config.yaml
crop_scale_min: 1
encoder_bias: "all"
encoder_layers: 8
lr: 0.0032
Rows from block 2 of the encoder of a small masked image model, named by matrix and row number. Rows with one number belong to one neuron. Each number is 128 + 24 x the weight over its row's rms, rounded and kept within 0 to 255. All counts start at 0. Numbers have three digits each.
After each neuron's rows are labels from the 100 images, of 14976, where the neuron reaches its highest value: "top examples" is what is common among them; "colour at peak" is the nearest of a few named colours to the mean colour under the peak. Only what is clearly more common there than usual is listed. The data: microscope photos of single blood and bone marrow cells.
# fc1: MLP up (encoder.blocks.2.mlp.fc1.weight, 640x160), inputs 0-159
# fc2: MLP down (encoder.blocks.2.mlp.fc2.weight, 160x640, transposed), outputs 0-159

fc1.224:103118119128112129124139112118112107129104115130113124069098097125106140107100171156116161116108155141142085081120115102122141129142187148083138136132094166105099152119145142171149141121149124090123124136163133126135148147126134131148122105210141134104159127117136138122155163126124157105093102140134132096100135111109110115154151135139132142143152146113094165120113118103141081098091102166116087148142147158104188156122164179130092097132132121144108131124170160101148105111152153
fc2.224:139131114132122145122111140144128067125148149123107110124139126134175123126135136122113123144107063114083130150125124124093125178150083125166162132162102109088153134128158082056116109138158128131097124107104137139148140105122081149108145133133143132150146137106134095130126135158141100148194161166135134124146154103093147100061106095117154131150120141125159123155109148152139140140119141099140151112091131097155111130134134122126185137127143151140163096143090130127102143106078105
top examples: smear: peripheral blood; cell type: segmented neutrophil
colour at peak: white

fc1.63:115110099130161087113125131125139120161113125099138150172156098134165113099129128101128159141120114064129165107168117141134140136123141138128149139105125136137139148085133120156097164168128089141174159136118117089133110073136082124115149096124126146146124132145130155141201110120127131132124132159080172170149126108121130110163150121153077155127141139138129109126101169120149151188134162137133094144108123095126173098134146148159096143166132171129120141138152151122126153163121138
fc2.63:151097140097129133131114141093129111108134125102166088136169131094132125092084116142121114154130111135170151088093129121094122117115147173161109128122105130164153136157096113124127125116133119156102094111156097127189135162159130082150136118117171097148118168118109114122064127101124130105172107176173139129144138129129102149120155136124128142111100130148156104111177141147123109127123136133108126084103124161138137145129124138162121108119131081094175175113097114128112093142079124
top examples: cell type: promyelocyte
colour at peak: grey

fc1.607:133101152121157137103104096132120130119147127128121116113160168110128119169069102114131149174127158135135129116049156127156130125136146149139164133095133095117140112116160121112142116167111145183132120086131156117154121118103155161101156163115136114103129140175125143152170151162142131125111080126117158129138089078110115079115089134145110118137120122107079153160157133118140169112152100145140129134103124124098137109124134074127090095160147176079131131123132137115119146115117142
fc2.607:112179129113103094139100143107181155143139122145114195108156081135121144122143133118157111123125111147086097156158106133088135138159138116125077125134108132132104145181151164142127156147144096106119130122113138144117167117118111116137112099116092124108091127105133128111083142145151111161143182132164142166091126118125165099157148108148142129117099110161149095115104149119085122147119121139137141084114113188137128115137124166151159140124116138147064138085160116113135122134129094
top examples: cell type: erythroblast; cell type: plasma cell
colour at peak: purple

fc1.341:112143103116117112117168122117147173094158089112102120162120126156127113157109110088102126081154101129106104114138132089121121110140115114099098114087122184117088075120141134107133149110158167132150107124136118112122143150140152158172127116158128147133120111113123157209187139121153110154173121152136139112123130152095113137101108155168134165153119124147156127147155118112106144159128110160112137107087112138094173116111137119115129150120099142102144137116137150079085129116168127
fc2.341:128121153145152084129158127188156138132154103137157129106098134112120154130129157135084103136155148138131137101087164118096107138129130151109123132166112118129145110095126193123108154112108126120129125121122106091114106101129108103164154137124105090129136115086187128084085124116127145141125149166164156089166142124136120134121122120114126104158117156116150104121117140104161081129106146077122124109131121128108126127142147130100126133177164160135109136148094060186154108177121115
top examples: cell type: segmented neutrophil; smear: peripheral blood
colour at peak: pink; white

fc1.125:108148141124097106124160124094141126149118126124107162149120145119197115131100156143093140121114123139149140157168141091147191128133169178113121141142135101179132142117152134143121123142146150119082142093108121118102139087128111139104114077123119122059125113103131124141184106149135115113114099112146116174118106096135112090101126101173115081125145112140077133161102114078122116164131139114102141130122152125133149109121113106166151130123127132115140126149140173123110187113115154
fc2.125:138083139095112144125123146121157096113151085105157065123158115120143142105087113118145099151097093115133145120077134149087114133103090151141109119111098096168149152140103098124136112092116096173106111111134124127170132131156167102159155153112141133177127194120122099115123111116107128129182129163146145131185135115109100122140156110170124146116114140103172096133179152152155127109112149115139128120123117159131133138122149127131116125110134107129164148126103100133115106151075143
top examples: cell type: lymphocyte
colour at peak: white

fc1.416:133113122116141151134114122139123106124102072114151144112118169116149127161109163116143142155146155099105117082101120109150143110153097163137142133093113145087127130115148103097149104165124115126146154127178150133105109137122116162129106114107127111132109169146140130125122213115111128142123111146122152096146133115142096101152126165190099110156135135076124166085113169119081152161101167149123125120115124132125136125129150114148144174168151093105118151152150125153082169100122139
fc2.416:119123156131148123118139128150142172109110161135091114132159113102094101119156071119113131099120067166104160175143121168103166170123176090092119168126148136115119116089107175138104118100122146139137128152099120127116140154152152107101141126147151132127116110137153127114097086131140146105134124133141124117067126164138157141161139148067155101145104136195116140157150139154137110115147117132140158122135136123151138121145122143116153156117104151128124110124098101130165108146162073
top examples: cell type: blast
colour at peak: blue; purple

fc1.191:121104093118121131160135122121121186133166120169141164108107129137130136160100115115149147091087088106125122129110132113118129087132104127057113082133133178119108113148128101118125136121110158077173143131137121152107159141119107131136127093120121139124126144125103145137164104106167080089109136129133130152114169146191126139130129100135144182110173088120110103102144095120135134097113090135131133103120134144143140145096128135102143086117114107116158131137124151138038124128138139
fc2.191:143180152151093116137134128113135131145117161144109124147140159072102114117130121164166104118160158134113108163128112138121141158114108100141159153123120136107165140132210153155102123113136103117111120139166110120167147092177139080112144096132118152146115097122141137123086132125112157099109084127124107103070123114069120137135119157099084147106132144085120129134110098108122158131152143119126140116142173100161117101135106177158129124113122125121128148138109102143133126064144109
top examples: smear: peripheral blood
colour at peak: pink

fc1.506:094120128149167156122151130093124149083076115109123155100124144142121114162136087121119108173167149145147113111085136109123097145159142165074071123146111121112063152105131149104105121156138149136100148155112131116141116190149131102116145151169133138112098150170154141115124102146160144141120118156123154126163116180127135128134097108096138126109201133186116112141137092068140141114129102120103153114150130108144140155121144144145130133165134134118141130117128135143132126144115118
fc2.506:142113110140068146093097171120169136085144162097100152123140128161136141149122134157118164107090137132142133089112165181128152114111118199113134144112099095112114148131139127135153153150056153137106089144141142159145110115138112121137113097109124126083160128168140120114146156113125146088132124145102083130111135102110106123102128093160191139109104088123126111128099137146113142147094158109116132118121125127135125100129115173139144179121148154110117117140137163116085116145129111
top examples: cell type: lymphocyte
colour at peak: pink

fc1.562:097187125100144091139104118106132132184118138125114124087143102102150105127106091133107099136140129120155106125146133128114122124120151096099115136121126119154114097145087161140164169164121146115082147085073116081110117158096112095135096094180112163103128096154157143140117103157152123110106147134127132152156148098127140118126138120101144103117185104116177114098110135145139159136088159132085153106110147172115140124122105115115133151138122154102136117147135173126100149123135171
fc2.562:140103160102148157118140154107108102096168134087172084145151128133109166129099160125123116143119076148134129139095160133139128098107113158137125122142092136100127174139127100091152112101104127148109076108147108137140151144120133103155143134102156096175103191102131131139095149114107118129155134172141128115153122134116086131123163131161140128118092148157140093144195164172150109118134143126126134136116129131139160102150144154121137095116143106088141149119109112116117075152081103
top examples: cell type: erythroblast
colour at peak: purple; blue

fc1.115:132123092160101085093117137106106163153146140151100104087082166098160129118132149101125128131126129126175141114115140070136128120128085144090136138186114149102131094142117140117139178149177155105112126150135122120113125171121151132158133146150167106106127129109147130089120153150152126120125147128141077143111113161140133086104128116126134126124095151139113123154135164103112169106136124115111088142092082132146137103111106152128118095193091107144188120119106121168128132149119119
fc2.115:127088142133117099149116153161127084093106154128111142110123095146150120108093152102146067176117089143105129146109149163114064141128115117150145097117135112125104147120128151098150166141115157098113177174131111133140083125130149089127153165074121150155120175114155129153152125091131109169120160117137143120133107099074113178118111112147124094113124099118106093140123158170153118091120115119122147112117143120109114140138125147131147121105111117132135129076141114115087122106092106
top examples: cell type: segmented neutrophil
colour at peak: purple; blue

fc1.495:161126156162189119124112125112124098127115102152168136104092120136094120123117149108166126153157130095134148114122099157181162147132110097156109139181090135132084201129123112094115097114157172105121118119145108143099132121187167133158129141145111085124116123147105156121103154149107125140160116133082096099107152135097119092107152115132142113114120145113159109170139122088120103122107147137126111098132142106131110132110163100155151087157159146120110129115117107117133142140151088
fc2.495:131124119124100129114115132112107159139141140098093119143139109152174115113143138152097086085112148162077106142118170135103078120128113155119141127076151160111170105123141147133146135129111106144110141138101121089136128119103082116103139108135116165143114092101106109140179110141123128122154144155165180145180106136121151161124131145107115124165163149085121134102109119130126147087137123110121112095140116177093152108148116153106124147107087157145128101181155124137134065157104137
top examples: cell type: eosinophil
colour at peak: grey

fc1.129:122074111085144171146136087139142143132092083162111128138146175173133105127151159129137122115121122104134154124086148129160129086096113134129134155092124128111132105075111138121160092116136136136152158181131154119135121138138134114127127153073134118167126111159105093098110205134127126131107116093134117088152111150148177135129139112120099148114138159128125172143116162147126133101113139175121111118076127111104105123123092123114145111124090147124130087144175099154125144106126141
fc2.129:149150164089156084122113127118127137151142141119132101126140127140115160150107115139170124136176111171111147124177118138112122129162129109104155157160147116144095152138113124101140139138123140125091129108151125116143141127105111136112179115111145128136135183165148105153095057119156082112165141115116156127105143168120094138137140163147162128129085089113134127104149146106126120156084102088153121107164126094140137100121176122124162138089152120164143162094150108127127128130174085
top examples: cell type: proerythroblast
colour at peak: blue

fc1.3:088133128064136104129159067099124143143151164155137169149134132125147154096131123128151116139140097131140135124178163117160172107107112057132137131102118155149158103148121141150144138108125107189156068115132113112110142125082155127108106125134091148090105129144145142145148132152126158140146127137136104134105154129135130109123111147115143100151134145101103141120130133116112125130104174112097107113113129133115151129132162100087112167126067127093161102150161123180122163096133109
fc2.3:140159097111120123129119115154144111133163087135129103163165140165135150167094159154120104126137123109071097107059121148096118122120136137132121148130115121126185144151180131172141101101146172066122136124124126137119106099143114127176151144095125148111130141154174133139133142125091134117125154134131162125151145095117175153103125098111114085107095147137149105111134151131143150104165106146147185131093123132170112128118127157157150116129165138149103181113141128115125144146097137
top examples: cell type: promyelocyte
colour at peak: pink

fc1.142:114082148121110137165118129113130129128187107085128112086123143138122151112135117147094115158142158162166145183168150122089110116134158101148136107105113109137105101097124106155130119138138107126114121097102092161098170115151168058152136133176098136123127133139117109156111149122159101162110132132113099088184135116113086113104154167139143137150119125114116103110115114129152084127137154121121132118128135104096142130139126122114093151166155150154123135157139190095134096095111120
fc2.142:101153111151141121146103133158140068098113150133184102141095118160108152117108143126165140091122084063144130182111128129132069150145113122131127127130092132095124108113131097122127122148121157144133117101124122150104146084114075127133169140148072149159115162130102112101111141106098164121088124161122174140161130133146123131123129098128086110109087161126146140138160112156124097119086135113097128158105161133143129115127118106102133134160126105117140117116134134092084119149081142
top examples: cell type: eosinophil
colour at peak: purple

fc1.269:159113141107127090117143134099139132142109092131200074104121084127115082159129132133113118105153111112173123118166112137137141110125169152108092116154118126126105125091126094128118146148135101150107164117135112154105084132106182103103119118146142133111159130124129126107137104152156142134107115108120177111156153127120089108150107119070113124113173174155172141085123124122126150182118146114108126115136137133118136135090106119107138182093132116124109091147173137167123104120093146
fc2.269:105111109151159132131132141119103111137140122112084159145138156111085136144103165102145128168120117164113117136102133194101114111123123119106138177156093159099146188152114134100119116143086076107140144115105160129156104146160128158155168122117151085154150148125137162146133104120134117156131129147135115153118150120101119125142114117167173118094096134126109164153131158141137145094138152110135130153135136151127117115102141124089181123110148139174129145077136102119159077071127125
top examples: cell type: plasma cell
colour at peak: blue; purple

fc1.369:114156128137135157109123159112120128116137095089131109098092110118171145125138060181132132128169116113125126107177150094102129164117140111139144115133145128112144122151112095131144078137155082122086126120148115141154150117143100169172131124125106156114110138169116113117154123162143133131145103105183119138158106151080131092120144114112091112108108148123109090097112133109139125173133141135152106111175116099164127184173132146155141105142175157161113124136153112100144134145156119
fc2.369:124105108086156106135148158147126103109118159169106091174122132113121142125141120120130125098080127152095130146074161126133105109160137134141113126134111136151194170137143124089135139120092171133103153133131178164137118106100167123160172176116147103156131156102170147142135137147072100138109120119119141120143105093115126154107153066146159152133111153133146121107163143116174137088109149105133124115149139162175109117124168151131129122128127119155128155122148120125097166122109125
top examples: cell type: promyelocyte
colour at peak: purple

fc1.251:148091117114126130184094145090172128139173107077134118135147150186133120132139110127121087135140157129122151124140114116112125103147169150151142166136087094145084101073122123137152144166167131116155168106138116143089132130152172088137133125108109182165108134113150154164117160122121122144099147128145100092152117148128069101119106164130135116141139142166133122112114091105161117126110135140150121116134114120153104129118152124067070133127115119120132101138144130152104152143116147
fc2.251:132099114096139143134141152180148075117158140120177092108090126114146162124124129140148107138097117112151134160135189108102081149151125160111122109152136123119158139099131101106132125126090132145102098122095153161106128058106127152140154157119122138146148163121121118121121108085133116131126110138116147134163118091092154132124144097162159095146111138130148110146160127136097125088080137115117153143139150151156111122158153118132125165137181103149143118121167111078092078114101128
top examples: cell type: artefact
colour at peak: purple

fc1.623:113129130105139134132141147154109152147111126101176145121133124155166093134094138120091137120122126157156113106108152138156151095114148107133143089105136111131087107084110094136113130108125140127129105132120146122166097182076137140083177135150129107127128151117137113101124088096120143189085160161128098141153145130092105146128100096118102126134166147106150097165100116128103168141151139113097068109098158137106101121171141119109135132171131119100122133125123188137133117107147171
fc2.623:082121154123125102119145094133150128128131112128096145114123175128080179151095128112138115164105099162089133089131137110126135132134144148100152082192131154139137153171161123084107138146151122185132118099151165172129140123136112135157111187108120154093104169133146151124129103125098094102147131109093126110125117093116121147121148098146137113114117097158131169116141126149109127085143127141128171130119170111154127098127150129142143122142163154135160159150139103151116143087086103
top examples: cell type: blast
colour at peak: purple; blue

fc1.28:121128134106120140117144124154111131111118113114099111139129131114129084129155153129148109131074106083106129135125079144111150154114133154134128149145137143098123117109139103170157112126149093122157086085119121155135102086155115185147145125143112154157111108181105135159158199169113172140158146125105130137170112133141177078138105130131150126115141119144172144141116121126153111123179125116161145145118126136163120167109181151087121112137130136091111102084138139124095141086123109
fc2.28:139099118089141119143099115143126120157130130145126156087166103127101198109133077097141106139136136131121131118114132127112085130162129103163115133149106140136173163129133128148091160152116089156104150137125135134126150128111135123134127154066116159099141131103145150136157111081134082120174110107167105146107153102133161105141146119133138096151115146121128094135120129128131098132098086112166150096131167165140108136135191161125108160100163144059150135128137101147158114138110133
top examples: cell type: blast
colour at peak: blue

fc1.365:148108179145126142128126110131126133137147171120096083124084127156134123160090104131164141141126115136109133138121118174136114134122137137102136140132126105134119138130130151139107154080150129082114152071099124151155113109108122117102109109121135166090152144160134117173147147138124146160140148116107185139111059111117180120094099107128114120126135152108118099132182132085147124110146064104114083168109098158167118076146118157146125123115137169134126114127091119102153129142128148
fc2.365:121155107114100133138153127107130133157143124094118181121162121120132122116162145153102150112150155120122127107124118100117139112099085094146135127116141161104120082124121153135118084173145136157155078120161103112098121153141112148153124127166141112155112082110115104075115098152137120109110118103109067123094178135179094158172145124103137130146151073124119141119059103150107098167128166134131181104104118134105123168124123101135115133108091144122146127119109141140137138125112124
top examples: smear: peripheral blood
colour at peak: pink

fc1.582:135155113163150178139164106126128114107093123138103128132140099154137161127110088160161089107128142128110112086110110117131107104173138113123123155122167137090115169134124086136128117080146114117132149148149137137144112134145115108087172131114147114145114117169112091134155155169140164136116095092099085093109133151162125104171104079138121090128132182154129106146099135099148141154102118185112146117143125087096108129092137132086145113115128131133130151184127095142137150126133121
fc2.582:124147123098131174140144152117122154103111123125068106139141116113111147125127185134128137156136101168088133136106134180125138121124121150135127134146124126122173103111093131114167124114086164155111128134139153128123129126111128149111114100158157072149120117151138158173077106139121095105129131168086114156099126115126153173164183164125120162129078076101082141145120145117129125108144124100153136113105145120143120144084095078141148144125136172116104130109087092130123126107150120
top examples: cell type: artefact
colour at peak: purple

fc1.409:151114137147133130135129153095087148115109132126122140179114112159155128115146135113195109159109080140164135092156124119143143090110128156084141137143122136127068127128171134109104126138116160132104114157102113135128127135141145118132137093114156123142152117119121143125143110117108156133120111120118123119106142148162101122133132147135139131095098110158106133125178141117162157136147120146162148191044118121150100121090181136161101120105099123081096068123145100144123148155114175
fc2.409:104160147099123133146093139132090086123143116110098094112119161087147100136124121103120145166137125168092149121154127157105129128138094160122153145129096151127122159086122098103119155156154114120083198157165127144103122180154093134113110125096127149170157111104163156160113133102142102115152127120143130119084107159105132164144149138110116117135141114117131098141083091124124095119116092168126072131158181162139117113136146102150135132118125138166139137133160120136136117117152087
top examples: cell type: artefact
colour at peak: purple

fc1.98:130123112135096149170174152115107111153126130140138141125161179126140102130110150129115089117137102118131161132131155141156124096124174117140097126148139172127110111140080116140133132135130101113146145070144088091147124120184176152133163119179117108116115153161109102106129124192145135162106165161147091114111150136074111122122098110115133093161135155114151143151146138132153141134122144085102133114120124154079146102118127132089132094167107140104145141092112173094138111125130132
fc2.98:086133137120163095099126152138141145140113115097124164101123139162135120151131142105128156153077117163132110113093106133126145105117125108126141087123093109146098127118084084105104139167152168126129093108129166134070085180125122124112110121107109133178145132138107143157168134107092166104120118114107120124144147126160126134112123152144089132068144091136122157128133128149112097145153098174173173156125135113124124153111188152118132130129166120112093139138181135156141142119133144
top examples: cell type: promyelocyte
colour at peak: purple

fc1.402:155115125149121140133127125155160161132146103135137152143193139142131118123152112130144104100119102114124124123159180142162122119118161125110112134098085180139104131142093124122119104120168125132132181125147090143168118134141153116106122155099085130164073168130099141125116155088078121139121125097125149060155103122073097137141118130153204125130129103093164160153138123113107132150086127153109112130129150116123115141109108139131144110102113147148117117123149122145090128136076103
fc2.402:147120117115108119125119176136077108127086110105105109115107159109148132134133099157138124135134167128127129128132100167103177165143128154150161162140183062094086109101140118123103153156108161109139103155095175145129139156140091149108118108145165130119192087145137104123083131124131125076126116119119093143120144139174146112143127153084084118137120140140118110094098108114081099141136115109135148133130113098143136097103152124145108148117173090137142143128129120144135112101136122
top examples: cell type: plasma cell
colour at peak: purple; blue

fc1.620:135085119145154133118105109128131136116132083113145175134140106097106146145120131112151101158114122106122128147073139127111155116147141124099112125098086114095115145137160133113132144149124108147157134132106099128145149109118139178100148173140126100128120125139105118171136152163101212156141069133129123104114118161097116117113113141163112137168111133100115134165161154110164175136136148171168141128127138128071147143095141098148079116129137148074114135114143164113086115149141115
fc2.620:137165156110139081152132171133152135166136109159116167106136080113107159098117144125151115134108150119128089110136121191114134111151148146146101128118111122116127137153171164122104130119140158103126164139166145127113138075127105101142123105104129120152114116099164135145074129142144097128142175128138150154099132128107136138136123133121136090107137139140124065098108149127105074120076135119110069084102113164138129135130186135095147136140117104155094144115109091134167131132140098
top examples: cell type: segmented neutrophil
colour at peak: pink